A small encoder-decoder audio transcriber, trained from scratch: batches of 64, 26041 training examples.
Rows from block 7 of the audio encoder of a small encoder-decoder audio transcriber, named by matrix and row number. Rows with one number belong to one channel. Each number is 128 + 32 x the weight over its row's rms, rounded and kept within 0 to 255. All counts start at 0. Numbers have three digits each. After the name is the row's rms in percent of the matrix's.
After each channel's rows are labels from the 100 clips, of 14976, where the channel reaches its highest value: "responds to" is what is common among them. Only what is clearly more common there than usual is listed. The data: short read English sentences (LibriTTS-R).
# convs0: first width-9 conv (encoder.blocks.7.convs.0.weight, 144x112x9, each kernel summed), inputs 0-111
# convs1: second width-9 conv (encoder.blocks.7.convs.1.weight, 144x144x9, transposed, each kernel summed), outputs 0-71

convs0.101 127:137104139131133128119124127071106122124132093157135173091134086133178123147131100164074088105146120080063094088124090114111121105123109090141079100049123099067098123140062106170113121107151135150127084117102140071147162121144150156097122105140120145085140109171180133139055092029110125124102122024129107157139126088120078106087119121110
convs1.101 124:108090096167102137130158117110148112089112126100080137088120053088100111073096105151122062125153195125113142104158165155199115169098128150178145138133064114148114147115173132160165149133150094120094107070138144146097
responds to: voice: female

convs0.86 108:165136105115057164114131157167121133114072108118130086156119129193145083095098127140150145124079080096115149164120016084147164128139107116155113141145092114034175178114112129109108132113084125122105085115127130161061127118082114142128125099128075099085114153111138118141108150149120140054126108110094168122115132107120037159135124137064
convs1.86 105:129119159125130124235130149141087098073080111130138110121144117128067179141099137126106119123173144085103145196123179158104115137149143089120109121106124097090128163125131098089149095063095163117168144160099088154111
responds to: voice: male

convs0.60 120:124119151152144164130089130141058081062038104132142090128088130122169151137155072078097121148111112107181121068164107067130086110146113104127120076114154113156163113118132148050098121144123148168086121099169116093049139075093168119146137150104123129101141142094169127082149117153086109132100143112146120108117125083158102088147045139163
convs1.60 114:119115118105086063156125114101121124162163184102105120174077124145114108189149135136105133177097165184140122184167118144079156106111112131129113164126092161107143136075121143098146128124147099117073173092164098068111
responds to: the word "he"

convs0.35 099:123150074065135117133158162096159112125075084136084116048141128137168131107097142050135103149098142125121140128082090081134072152159147098144110119152062116056162139125163109120084091052091116166076129125107130124149120074116048127103157133117084145143137124087109124112096160125119122077092086139078098109109126088125119113136090077079
convs1.35 081:082112135110094176154099101178147175139095167198144095108164122223115151204110136129069092115167134134156098114116070125117153138179154118155174119079105099142140124136094108127088229148131102160133113113156092156130
responds to: voice: male

convs0.71 108:117115090174148155101106114129162179154159091081090081084148139117106081102090118080164173107100173146095138175126135110111109128151143063103152121169098141060124107117115158107121102128075144094097103125082088167171153100122050180085144119130101146103171117113160131077144142133057152070123105190143084092120059095153124123127123092123
convs1.71 104:127145138115145173116153144136121124184175162109140136097114114171091066125151154059059084152157164193132157149004093077111137131137142151161103082095167105127171165142084151173104114110170108103166155177149131185148
responds to: voice: male; the word "was"

convs0.43 083:129139057128132115113131142128134149064146108099075129106152154134072094125126143102135111131184191120124093097117116056128160107124104115112064153130123110126134110096089112126121072180131118188099108137113132154091145065167057116069151109156108062075116089073099138131138099105111127102102139168091146081069095063101108099060125122109
convs1.43 091:111090108152093106123095086108156145153222059098169098085104137123159119087144118218117138106122162090141137134084100100140115162152141129106093188170192109162156121151126133152131140146107121073075116176114124109144
responds to: the word "i"

convs0.90 094:133116090154123123096105070065114125107112086173079133118184144136083078100108117142134133123131116073124101085123157109124122134116167114124140068132104141132086137127085127133141098152135138135106113106092162159186104030184126073049127052105062101101155124135174092086128099154150095177127097150127061136129144087109096133078122085131
convs1.90 101:109115145088101189134166134130159181121090127130145160122173092031122137145136137165139136103072110098105149076146079096169095173131139109116153146156119113137137152129174112214130172197194070133126113143104112103116
responds to: the word "was"

convs0.24 107:053084133157057115125138085168146171129100139095096131100140119156127123121083119158113144083087104103108134130113133116142113102138158135104137121153131118174140131079113115151070188195083120117137157165124165115056123135030158164124124104130138137090169089157192069157150143120091099101146117036115129141099140115134095165173064129139
convs1.24 107:083124174141112104147182120130098085111064069113101145148090101111121103099102160152182104140127201143118173204109169165115097163145132144088135171071122106100172097151141101046214108131115087119187135128133140119165
responds to: the word "of"

convs0.31 096:034113171156164133145074100122132139117111073115128166140104091129152091121155092111133118109066132088063107131117137114084091128125048170114092057110126066195090130162101121115140152089129109139149096176148140166172079155139120117071116132093105134124133123113155119122100113087121109128099107061102076100106063129132133116157131083192
convs1.31 099:101121164142117071083142098191144143103127087116100135170127112157160118107175130154137176139094146098128080010120136121123156210101138139076102171145108093127108106130149122184118073158153176114143112141094154118148
responds to: voice: female

convs0.84 095:111152143147124133132100129114128122120173087147147080091125118125127107155107154118096147138084166054180134056103159114089142154123109089097104091125218096097126078139126152080127096127067168155094101136109125081189079143190095082172084141143102128096122134123170160082091089128077152151114100099116168110074080076144085159124096134112
convs1.84 095:093117136139145114132154142158150113229176104136079148114124039092130175118128123128133124101131140131114135131158079112111158107218113138063134125165150131173122144134098144182149061203132107100175163090143152105138
responds to: voice: female

convs0.46 118:160062133158094149094094098127075109112037120101161104081123093126114104106126094050156064050117116071141125136112072126139114107126124072111159077103107124087171124161129127114146138131156116111165124137145106117198135131101165132096097121066124119127145120061107091133102163091146090043115096126179107109169121125113127111095094110131
convs1.46 116:130094175151143103130115135164083081168123142198138122109140131140124176063139103122089112076128091148100172070133120180102142123091158139111098141122066108109145170085128091171175195089130093121138187126140132124132
responds to: voice: male

convs0.108 094:127139070064117161120159110134106167088120159178129108042124114150096133086199091108122085102088101129133130118080101105137174133134158134161113132213109177085071122131101161108173083143147156132055109127126112148066148087149151126109117103130078101102111111082117161062121143122113168119125138156131160111145131041138103097105148156092
convs1.108 093:109133110109110064125061090129159134130178142161131170117120071112117065099105187176110076123101154125147148138105084135147147174097149142102139130179113099164114150094133175182115146170135132094050079184162146190124
responds to: the word "it"

convs0.25 111:122139145117086099142125102119109107102007088054150105147108134139075160109164091027142134130092129101149113123178074104084102024123090144133119091103135114102150131119108118113121132109147121118105172134115131115153105096063136151158135131050101080152112102079108080140170103107091122089103145120094136119134126109114110108107134124080
convs1.25 101:152064197154144100139054115123122112114104123168148158110164144145135144079131140101135160197099052117099091113128143174090116175092155069171127118062151134102100101140128110202150157108190090186140129162140169131127
responds to: voice: male; the word "of"

convs0.15 100:095095133127135131131118131102088147122114094145063112090088111150112085105168132117177107101072093164122083101046118099109116185094108165129110102118139097100147066136122081175093131107092098147067167107144163128099109112032122103144179113128115173159171107073103139062138105120121087134063122098145132128156137072148095097147081103142
convs1.15 123:140093145130136166129132083208092124161132105172117109136116165127121138152129141136161090058191121162134145148083132112062160093187125116102162049136187118117146138150103151120119127124125069152165104166190132109097
responds to: the word "you"

convs0.81 090:123119071117144136087121175127103119077106130125156123113098183074138113137152120117127063153114127149111136157131147101105141097080159076150128112143089127131098142077131130099082081127141118148080096146108122185082144054125091070109137152100132089076076145093075144062161152123057122089106151152102136055129154024153114133111117132126
convs1.81 103:061082088145087169189105200144081143117176156129120177088118170142165113099093159115082147118236129123063148116136131074133140111133147147159119123122167104104082084138124113200092096102175083121077127100138106145150
responds to: the word "to"

convs0.61 104:138078106165104135092109144156093128076015115109131138073077146136135133119114118113117111111048095119137173139110164136130097165139122058103140132183116100129152099135098156140118103119121127153087097092130097103092140058110102101124148112152169127111151119038104093112087153091053108169094119140110124055130064105143134120164091122130
convs1.61 102:135127116124071089186084104165058159094143139138103088150117082130130160087163231123087119164151145155145124176164148189101157158112161166176070105151118128134076140104127151107086137108114117116104083104125124117098
responds to: voice: male; the word "and"