python train.py --input="log_mel" --tokenizer="char" --vocab_size=32 --encoder_norm="batchnorm" --encoder_kernel_size=9 --encoder_stem="single" --decoder_mlp_ratio=2 --decoder_parallel_block=false --decoder_positions="sincos" --decoder_tie_embeddings=false --init="torch_default" --lr=0.0011 --beta2=0.999 --steps=12900 --final_lr_fraction=0
Rows from block 13 of the audio encoder of a small encoder-decoder audio transcriber, named by matrix and row number. Rows with one number belong to one channel. Each number is 128 + 24 x the weight over its row's rms, rounded and kept within 0 to 255. All counts start at 0. Numbers have three digits each. After the name is the row's rms in percent of the matrix's.
After each channel's rows are labels from the 100 clips, of 14976, where the channel reaches its highest value: "loudest band" is the band of the loudest frequency at the time of the peak. Only what is clearly more common there than usual is listed. The data: short read English sentences (LibriTTS-R). In brackets: how many of the 100.
# convs0: first width-9 conv (encoder.blocks.13.convs.0.weight, 176x144x9, each kernel summed), inputs 0-143
# convs1: second width-9 conv (encoder.blocks.13.convs.1.weight, 176x176x9, transposed, each kernel summed), outputs 0-175

convs0.46 112:131119148094153117090134095137111094106110126112117100119110138098134056141117098068096123123124131135133107136133105137139128116137143104120135107075144084123119105126125145127095136113138142074138108099104138120127115141149127115105123068084123086127112116130121035134087149147079124104117124096108119118096074161094119115120130139103086118149123104120141122135116122146109141094096109153134115091087128124107140132087119142106135
convs1.46 105:150136122149134118131127103102136125137139158163128102119150114130171114137148074070121141138113136113162208082125124104118130091122080125117144166190110156149133121125083127079134153118128141148141106124118145134117134091073116142113130119133103133143110132142108127111103111149126137122147103146150149099112115154097121140132126103113156143116152139101136094164131120097111095161103140156108184131118123109110128146139069135092134104120078168110148128109125119132179131108121150139144143160103106104150089081147119105148127065
loudest band: 500 to 1000 Hz (31)

convs0.51 112:132143096100154148130140153125147096105125135133161148134154131152024146126129138129142141101129130138117121061122109153143136042159051119132136140117126141135132144127130128132155000134154134126115135110134129152126137117119109154135137122128146126128122127124111140135138132148152123138156147145138133142133151112139119126137134123140146137146119117109149104133132151129115137141134137130135135140139140143152147138153095108119142
convs1.51 085:098099120127130129202147255102137128110142147131129120129140109106111144129165096125130127154112134138144123091119127081096101124113109132073150113146148125118135117149130139141103136137151124115147174108123119149130218123140113148147125117154118138109112120120144099095120129130097145032087126170140107127120114131112121146130099116107103129121147132127081123127138115139126149113132113062124131120154128098115114126128129131115126108128149138149151136141149146111138156120134142130143147154133155151102120125127135138107125131
loudest band: 500 to 1000 Hz (29)

convs0.20 102:134128128124141136144131113108123096140176128067128139123117144129094136077129134129103146138127136100085131116111127143120121125147107149138106124165067117108123105136102112133160151144116148089144155118103157119122150136073132109102134141102092127134135119129091111158105141109114076122127099062139091124107114114130123118121132116072115144129102048132111130125130072168114138106093115151107098066114149136156083162110127132109139
convs1.20 111:116140139128122131138113152109177115127154154143150124136101151107144088123115107134157116143103137143144140146074124099144103160129100141127179137148116122117170135110124104140117146069150147107166125067128132142090144103126119133142143164102111132115150117130088137100120149122078101105191131140153135149160138161140123131123113118131163120101184119103125142119149117118116149125139125143139112138092124078152125124128109083154085142147140169111176178115106130111132127118159160114128191126136136140195116130081115083103090126
loudest band: 500 to 1000 Hz (39); 250 to 500 Hz (39)

convs0.168 076:088116125117081096134092029145121117162118115143134150117099146103106115102116095143110130126116084095146144102139113097118114147159108165111084113123103104100126141139153103125121154131097145128144108084136122114169152074162127121124114134120074104132100132099098131119136128085089131122110094099106147114133106089108106106076137101132109143126100134122128148127133107083145127143128124104091131138119099119113071115116148125140143
convs1.168 077:147094117121113118130147116107147133108136153118100082118108105131095073150110081133103150165116134122124158128089096119109153158108102181102132144138143126180112119123092132099157136153136139140147110125134112115136150097102106066101125163141104119132096101111156133152148128130090149109068183108136120131139146093123163100113129120133114176191092160136106111119139110106091125140172161163109115097118141126114145150122098148071112143147156131142148130085116104153137120100082155128151145146142127131100143109134118095131140105
loudest band: 250 to 500 Hz (33)

convs0.8 101:100122092134130131123116143114163122097162114158118126114146121134154147117192089118129122135135111114096075150143123151107076103127168105125141147136131137158091138166108115161155097155150080143096132136115151166119089095142186105119151104153108143126092151088125135128138100157109124159143110156114158113100114153146101133121128121177141106103097109129154145111088137120165131104139121155084118119131120155165142107103119069141123
convs1.8 114:171174119138120128150179087114107142113127112149117142125138126143140098096158148145178069121149097113122144152156145189113135117168118088134119148158141118169141151116149136120117098128079113180133110116105155175107174094148114148142123098117121161171176149147121138107134157090098127147144087089134170113121166136139152130119121084125091140127123102125142121143133150124121119141144140140091145161158071145103127096118128139094152109111098129167133122114100124120103133104149118102148115136137107120139147116164141148146127075
loudest band: 500 to 1000 Hz (31)

convs0.19 096:117126122085102131062149137138143136127115112140138130118081119156118140124126067118144132175122133049120104140150120094097112140128092146129119130118124121124072110140122083135079127139113143096131104140127122125136075129125113142108131121142136133130110140134109151144111128106145103139130156087084127147122132085139124093130143070145092144134122133156085121135139147113085144134115095091156060174137122099135101080117116132154119
convs1.19 109:131105116069097156124140117134089132117182131112145119132126144101156110139155128115111104141136176167132108123088138131109121106171096161081131167095123076130137144146098146109149146153104131143152100107124152122111127110128173131110115149128114131157133094118109092129131136126143130102136123112167090128117129124115121094148151190117122170123152164113139124134140129094090123106145159128084103141120150128108151109141125152120115061148106101138129083083119125107086152111151095169145164143153180117138111104129164110084149091
loudest band: 4000 to 8000 Hz (37)

convs0.169 080:122127137084157145096169147103135092171145095101112083128131120150111138081141140066135120127116103132143117117096092140160110131121121090142167137073101139147101090134108110132145149153128135088129158095122123103107100146131136137125115147081167100134121117126126107148075147149094077109121113136095096122140157137132123092112127113096133108133134109118098139109113132118109115146132133166110088102050125142141160148126088106139141
convs1.169 081:120135162130129136126169137095099142103148142137154136144125117134119104125157132140151101119166134127097146128144128086151093152160074130093146108145127113137174128139142136173114126123138139138141131101132114183129117124159083152128081136147106127130136127176078106120124126120074124128140103103185139116166104103127127116171123109113095148125144123128115153133126133138130150076148097144085071132161109132087093101112124148117048098134157112143135172158144138173150107136145137182125134138134149117144157159115090114094130135
loudest band: 500 to 1000 Hz (29)

convs0.66 087:146135150123113149065122076111137082126105115108089068129124109112127107124133127092109138123103106131132107129095109138130113132095121103128163134088124102146129109133129113117088144128103133111111083056106105118125113092158081110127110118051139125102103127164138059123092114156089105088121116100082119136107125134090144095113156127124132130155108122123133118094113132154116113103106132145120106117089142126147145118112148141109119
convs1.66 085:140125123105083134133128101153146166158139145111124143128126149120144167159169121104129140123131121123156151114096131139141126121146106082130102102161057127149192104163104110089122110137127087155134103124114103081133133122111120173158096100148141164200124141167128102149136112131134119111143100159132130173115149098159096084116139117116121103113127114166148117089111099114098139090171119137059108119135129111111109109105129159103094126124123173116151169148144127157146133139137113172153143126114122129129137099141119089140152134
loudest band: 500 to 1000 Hz (48)

convs0.116 111:134138099099148147130139158123154094102131136142163148142145137153046145124134137124144138101135137127112119063140114152136144036167066131133139146113130140129127143132141138125151000134164130130114135123126143147127136117129107160133145120133149126135113121117106152142132132144151126141155149145142135130131146105140105130141129122149140138140115125104149102135129149128121137133129141131136133144147148145150140143148090116120138
convs1.116 084:109108117121132126197162255101124131114149140131120117132153112104104146125182091130125129156118127139155132084118128090087110127114104144073135114143158106126134115140131136130094142140172123107145164112129126158128215118136114141139113123159119141115097115118144099101128129127098136037079124177149107123107114118111123147125111120108110131126146127125080123128138124132125137100131109067107137122144123108115109115122133127109119108116146143151151134148146140117136145123119135132139161160126152154112120130128137137100122126
loudest band: 500 to 1000 Hz (25)

convs0.124 106:160126123124141145096123125121133103113129109118116083106098113089115047139136085087109125131124140103153148134122076114142127122154144121118143135110148082155106098101098118126112141108155150072124119122097110111077115169145110132083126081078127119106138102146099029150135126143100126080142125124115094131093097143087118105130128113136101122159105109122129134119114127122105128143137117145144141115102142106101133111126143144103127
convs1.124 102:137108131155105119165104112145127153142148169136110111139127102149173148163117100092104172125150137140164190096096123120137153085117113119087160171131140178142129107125098147124120102122128153178122106137132140155140139105112100118118158135126084128147134115122144153104127141133150150097131125130133116099145125172112105107120170166117126126106157106154127073136181132139126104173151140131127179141104147137082126143162109126113159125136117122089146157082148108107149145128119123156128141133122116105157096091120173072140071113
loudest band: 250 to 500 Hz (35)

convs0.13 092:092107130106096061133114114101116126126141110133100128143112157135142129142108057166104152132119087143146122144090111138110143147149119091156099176114118106115117148125133122142139154121096124148092107135162098109124148107155150147105094145119121142119120150109135098109145119131046187120135110122108177119070077148121124136095135130123139127144122133141114099167169120155148143092122142130128119155138162128071113142096132132137119
convs1.13 099:128109164149117126121120136157117131173161163110126138151118133124155161112163098042146137129141094134159167136113112146144119121122136148100150116143142149193130125054114090121087119118143117154126148155153110144154111127124118166129120134136156136122133159124121086117146147124144172152121122166143157175136138106102104115147111108114114141105135143145116141109116083117124147123140106128120097110159108130092083086091126153107090109153127193097129145125153086162160115120160104160133123088148118143173166116126131115149118128
loudest band: 500 to 1000 Hz (48)

convs0.111 100:142104124104137120123101148140098082124108124088153121142118134113121107127142135119129124101102147136122136135087148119128119136169119132135099150095106130094135105148090163099155128101154115099129161173106152129131110123110107165118130121110084112138135127103138117117126131136093064130108059055145119061096105106113085105134121149089126115106136108111125116086138078116141113131130094160112100105095151130101092150082125119147107
convs1.111 089:094092139147121144148140144111133099169112144168096121102139130120143109128108145088070138146131129158121152146104140124099149131131084169121153111146155123145164168101052143115095167116137143102108124127169122150145132114099084118099077163153120139151138132150107102130102140097135104106104138114147154117110142143098171094118135131133135138115131135179129140166137128124117120146110080143133098086120139117161164141098098120149110087117109112063155102128154130065102132144115122096110116149101134163153113131138110104120104151
loudest band: 500 to 1000 Hz (26)

convs0.103 079:153106141094090143102140148153112076160120110066170121125132120141106128105084121093119086120112121119103156166120130106126131138186054108119093148089128157140151123116151158118133144125168083094085140146119106131104128106121097150094130146157139100140104101090088162143092129117140070088138134120126109137099162126147115110138111105130101120111116096122143139114125104129137119144106104150124079122146158120136099136116139132125138
convs1.103 083:069124125164092152158116152136104117133126123151120119123111156147113146115111137128134135144136092130144165092113142105093137140152089118144159119126166137166122139135098128132152145156145170141137139149138103135179142124111108140160105132132107171128131123102141139097158156110127155041108078108144139110144138153136128099105078151164094153123128099134100124149127160140097143121196149070123100128106132116161114095171160142117104110139134126112149143104080126129143121114147101131076125134130121109158128127073159150133104094
loudest band: 500 to 1000 Hz (26)

convs0.121 100:143112137073146127093119135142103086116143108111164093124151100091124098130170143065135080120135124130118121119081110129157091147123122099141129143105132088164129127153086131112162153097128109095119150123073111105121121111109105136111143088103109074117123126117106091148088149165115094096139099108104084126139127126112138125145125140107133073123142105135121135118076121118155157166135088160120078127114126147110128154113126121144140
convs1.121 094:118109079141134121159114120099131127142152187140159135125127140158138147135146145090162140101115094134167152125146139096154123146096120123081148146139125169134158079166084180114154109104086135157107141090105143112100110129145121130133150092117124168174137130143091093118128157158120091127142133088145129147155112133131169116143121102126119129166129106125129141152120171111139189101162115143136152132154113098139125109136104180170123126108155116126156151119173115126117132142114131149143155128150132103178110119160100114116062124
loudest band: 500 to 1000 Hz (27)

convs0.82 080:095102123119096063112091076102147138141126126126102107131134147122139134102115077174124136109108101136159109122127108118119121107134138082131109149151106134106137139124109149139148156102085119156105091057128098097118162120170168130099076160102110114136116153122099098106163153098067111134120112140091149147096108120109105150129117135112116128161139097106120107124115114123154118099140119121140100146109147111089130139083117132145165
convs1.82 086:138130109163118144089145137140108114180096132119125138128130143154134124118131103107135166133124111105165182087116127123145107101113131141088113100110185107143094121104114132099093128111120147125124093109126099152109094098121082185163160132173145115126193120100117104103151117148101179169108124116144116147161139105130141162160130143135088107121095143151107126140102107142105163122138107135140097145130117091166087089101129140123132096132131111129130124114167107111114128128199114142117118117116152136153132135070138099174109141
loudest band: 500 to 1000 Hz (36)

convs0.138 086:139090132094090137159086087110097103154131095119135122124118155129138115109125077145126156106121108129140125111062112121129138139132117118161117134143130131111103131120125093135119153136120138113112144115135120094121127121071155095099114166094064115163168110118154131146137119155091136104097105132125098140123144125131107122108139059118136169126123128123109120114136108071140102149173105140078143101104141107099062162112147117135097
convs1.138 088:113128140141149149155167106101174130121139151161095103156089136107104136154178124132144074126111129157141127133113119127124188128148103147074115157118159175145173116132167196126121176125112141121130132104119121174141145147129076134144117146152091130088119111122170142074132135108137134117133133120125124160114119138151097099121118174134176137101125125130152101093163139116085155153171130112133137111143145102134090127180132135142121162134135097132121128122126112145114127157089123113071157156129151147141095159124117109115125126
loudest band: 250 to 500 Hz (33)

convs0.21 106:072104114117147121118115124118111109106112116088127126115124124122119134078115100123119130104132126147126086109112153144134133145115105109132118129130087117124125130120087126118111136132131159053153136119107097121144121123110064097132115119142143115136076130137144119132102147136129071081151124098146077101111121142117126147126116158085129120125113068147130113105120096141105136121030143153095113102083122139132126091088165116095118
convs1.21 098:118100147108101101168131137110154097155121126143151157114108127149150145159081136139148139151113137132143122110098116154150110091126102125129171093131067149151147125156097118126172100120117171124143131132114138085142116162120123168169094132123133084131145157141051136146120091107083128084142099130137157143118149125205119140144127083148117153091155125154136127091117089127133114104131105146139105115147153109158104150113135085161116144094142131106148137142091131123122143066147160114116128164092129113143116107114122109112116123
loudest band: 500 to 1000 Hz (25)

convs0.28 099:126112119117080110134117125144124087130144098092121129123105132137130119116096119144106153118132101091164130115133083129103092121136114101158120124120172138124091082125139135155121135127094114083106159090128075132101128111090155130133125124164154103129156068130116122108153116140084073049139121154077076120102119099119136126118143088112142161134132098099125131133133122119109144108124134116088066152142153116142111126112119141102107
convs1.28 110:116151155115134125139136143134126121129154087117114155099150162112141169157126138130084074095141152164116145124083098133146133091119132111160124095084109112123121150113093077142151086177129130110127152123099169152119164176120178127083122128106125103100094150133102138089067132125155076099164119096133098150143107120098151094139130123166154112148152142175122142093147127115121126123137091093104129154146118144086125101157136121134090159149116105155148106096129131134113121102144127121132160115109158118128101136156139147139147102
loudest band: 500 to 1000 Hz (28)

convs0.73 109:119112136121135117068127146133160112097126130147125077088129112115132132132140115109103041134136147144125096121139133148114120117120129139126135128104117154108117127146145134124096133147130123118103117141144121131110109147150131123121112107101145136139043079119124094148115113130124153125124153118107119144132143134104101130121111143136123000125137109103115120109092168124122134105060124148131085118133139135145142114128116137084123
convs1.73 113:133145130129139246136137127146100138108128113146131124185174130147171128128121113115157125164117128056131143104141149109143127139120104158130100138114167082131129134138130136105116154106129060146151135093099143120134133109133152099097106108132143110092122136091133121151136113143119106143093129120133145094069132113089113142100115147095141119140168132141133142158110106146125160085080101128143146128130126141110120123117109123113075127100128163099147143134183130164123136121139108106135113147112096109151168125138131115083139109
loudest band: 4000 to 8000 Hz (30)

convs0.10 079:084115127145104078142139065115115097179140115121110125104109124155108098109087092137142085128107111131155151122133108161122080148149125135140151136146120172128123119147097106150162159104075117110131129116128097135123141154095147112133123170086140117134116128134123114120117108117081136133112132139095126158120170128159118102090175099121110035141136112133117084159135166116132156148129110100140120087129159125126128113134152119139114
convs1.10 102:108115111131095213170131132168128112142147141101110126126173163142125140147124110117113129105093134098128163131135121119139110115134143182118098127096135105097123150117144112096128186125141090167120148118122111124134147091129149102101099141113165118122139087050141141098106102133120101107107108127114144119112120126098125106157153134142114103171115151123141091158142152119112188098160124125122085165142152178140149103170141129096122147142116174092136103110155134138144142144137086121108127158119102086127138107106129108114159107
loudest band: 4000 to 8000 Hz (26)

convs0.75 089:141165167127115167114153121162094146179146158084103125121108077113169143129136122117134090119159137115104179125130146121134137199115155123131100120144134142119099107139130115099125148139087101083129114134122119119128105113105115109122154129098114131082106080151122092138117128159115120084117117175121087134082155157146159152129126142121136101155156109140116131101134172065103134130100168138120146159122146115151102134112139129114159
convs1.75 101:175104124107157167165138052155121109105144121143110112120150122117162137142175124144102124145134178120140141126126114168137112129162160099091149117090104120126137155101149154146106124126076122139122117121097121124098140171141125093152103122100114093135118131121087143115141166098152113068138121172106150133155121094145144109145210134123150121100155104130124137122150124136120123157125137176136121104094127119119097119180156130126119137115101140139173143103146096108124184124136117173114118110142118096136132137136149097099143090
loudest band: 500 to 1000 Hz (25)

convs0.68 086:118110147120098157102150085124110126197119106128091122118085116141128114117119153122132133159148114120111179106073098101145145195110137105135118100132120134099099102091129119101121147096085137095122172131146091099081143137140118129134106138097124091084143082103115119107113116104083137122112100125134118149080134125140122124060108102116139122161134132123092113128139161088114136137127121095133128132096124095098124173128139128133115
convs1.68 097:176126137135107139178089067124117158132134134142088112148158154130103137114177151118130094175131169117146127099112092117162136101158131105112130109114119146140109127125091084157121127135102086159136091141124106120138138153119131087122104159129120124152115134182150155124153167117126111155173114209106156145163154130132127174131168132132114116139096077136133110158129149138132120148116118156130142143121091101108125126187108137113109106119157115142132127175130123180141164140115114166100119147154119132092136110146115127105149127
loudest band: 250 to 500 Hz (55)

convs0.112 089:113128118110140121117126112101094075112113131096116143105111126128120114142102149084115132121094125137124083143134134109090153164113096123105151125138126139160082129118118146091091140127162103077147156078101117100158135117164117140117131099110141064131120100110149136087091100134098064100111137143138086141089110161100119108123128105111112141086094119146142144096090135081128136117120114127107132149094098116135106119073107103139114
convs1.112 094:121109081134186094161136113126142125114142176119160125118105096156091125142093138139127113160161147141103097119147121120127142137125118133078127152146127113161137122129107109120167117126132143150144122129143111058129086112147175124098161137116136119168116140160142077137153119128141135097106117141157139134190107160143150152143108088144134132134138132129120147120116144106086131155102159149148130147100122097119113126131123122127094104116103091134167124134122115116039123107119136150102181137092086133126151152145097108073078130
loudest band: 4000 to 8000 Hz (55)

convs0.38 089:129110121091138149130126162137153096110107125100143128096120137140091101090128133067149137083105135131098107084166149162142129033161088122146101154095111141128118123121162123106149036143143133098152130116128147114117131129092119139128139095118137139150113091124116158135074132145157103107131133121154100136148144111140107110155138128105132129113084125116149105112126118137098134145108111155103115130121158155156132122157086116114146
convs1.38 090:117093126099073156149130170114139115106168135142124103118160132108128156112183104131159161111089119155147138079120124074093123112117080113085099123133184091127135141137112131145120155122174134128129146105122108140142179139133121127131082113131108149123119137097120134113134146136096109082083120192149147134067118135132105151136062159107128120110144121137108156138123142118115156082115112086088130137112110088127135102090103128111123133126139157113129124150161151131146100130148128111129143149118164145135130101108097115117143082
loudest band: 4000 to 8000 Hz (41)

convs0.133 107:068094126142168100119118152098167118142095120139123163133139108098145111082110094098138132139133124117113101153112153126154135138114140112126140135093109126136084090114100135112139119132144109079108110113105130119141123136134105145115131121136148100117105113088119133115114110149157058090111130082135133129112121142152121112157130067140122122046071106160120128105153120137115112112087153142100097139072098157137124103098116127120100
convs1.133 126:133148153121083093155126108114103189131114132108101107141103122122131109116124145103080101113128095144151102130142169134121122176102120179129157092129090153106145146151141176120124117098121130140138139134148176175131114159120144161115102136120113094138137143136096111119121128115152180134156117131156149104120120129153120111136152119129130131106177146158143135069171134111137100087155164112123108180102144131107160121115154116131086146122103103128095149156162162107101155092133101111113178167107148133122128129126104107108095077
loudest band: 500 to 1000 Hz (31)

convs0.119 112:052128136119164130112116138125143116111116129106138137122135102135138138083135119117130147137106157149120113144152139154131123116138118121150131119103134141085107059136122111134135134131127149067150107110133129115121123137124150123132163102154106118121096060140157123161098147144120079059123095112135089106134117132136129145118130165116141137135117058143144107122129130143070124117030133133114103110102135123139107118132135128075146
convs1.119 120:139167144116177092133149126100122110155141111146151163144140110147156153137113119117133096226119214116140151136144108140132119108108101108101164116151083120137130108142089112112130123135139132117188134100127107112125141149114131154148099148135115056100084160152074119131117120101084138126143135134169144098126135104142127142141119090140147133106139137163137147104119119116134058153122108124121122124115119132103146152120114123085106127129091131116123136145112124115147144079125150124139135173074112102134141114122164124126111138
loudest band: 250 to 500 Hz (41)

convs0.12 090:158095140090109106165110061115099094137168151053113102105136171140117135128125127150135113089126144110121103114091102139102123134146112117127121119124134140113114118168099102115119151124117098133124105029118133085108130142077140102126139134092096110111143077134148119120133134133083118137111128150141074145108126115118112133130108107113141102126101111134125090110099131099140144109133103142101165110148141120125109148108122127074121
convs1.12 091:138131128121124108110140123103152140119133174113135121130133073147118157132115108170113120199104172107139180105151090128122106129112139181091129096121153125115124110130095153144101118164110105145172149120116081158141140151117115183143132149157116097141117066144079152110150134103061149146127150174118112131169141118108120146139115114142121135139170117118110126130142137115114125151132087137105107129106116072132098148146136093125164120100128131103168105135132100090126131118137175134144139172129135135134085120129142127130074121
loudest band: 250 to 500 Hz (52)

convs0.36 091:107103132117111119124138086085125107132140109149118083084130133148129114124147127108123091142125170102119156104139114145106128125098115110123095130149143153123117119117157179126054137158123122105135125074141150141099110147159112097125112109110128107134099075173185108118154142125077160115137120118167122139121110137157117095117122134167149067121110143100099126173140135102105147120098144154111081153131162098141133102141099115097125
convs1.36 106:135109165121178109131160118137119168129163179123135135100154113141159125147161144098140151148126124120121146132074143111138126080142091157084040133122144145175145126139108086124103159149141158149132113123134130130122120106132135103085092112154108129154065095128122135103147144113115156123095118127130131119094097103099113105128114139097149144113178111161129139140119112137101085146090080131073127152130137134047129119121123138120102117136130161148153125138171107164152120145126121133124128140127113125133116112160119109089111120
loudest band: 250 to 500 Hz (29)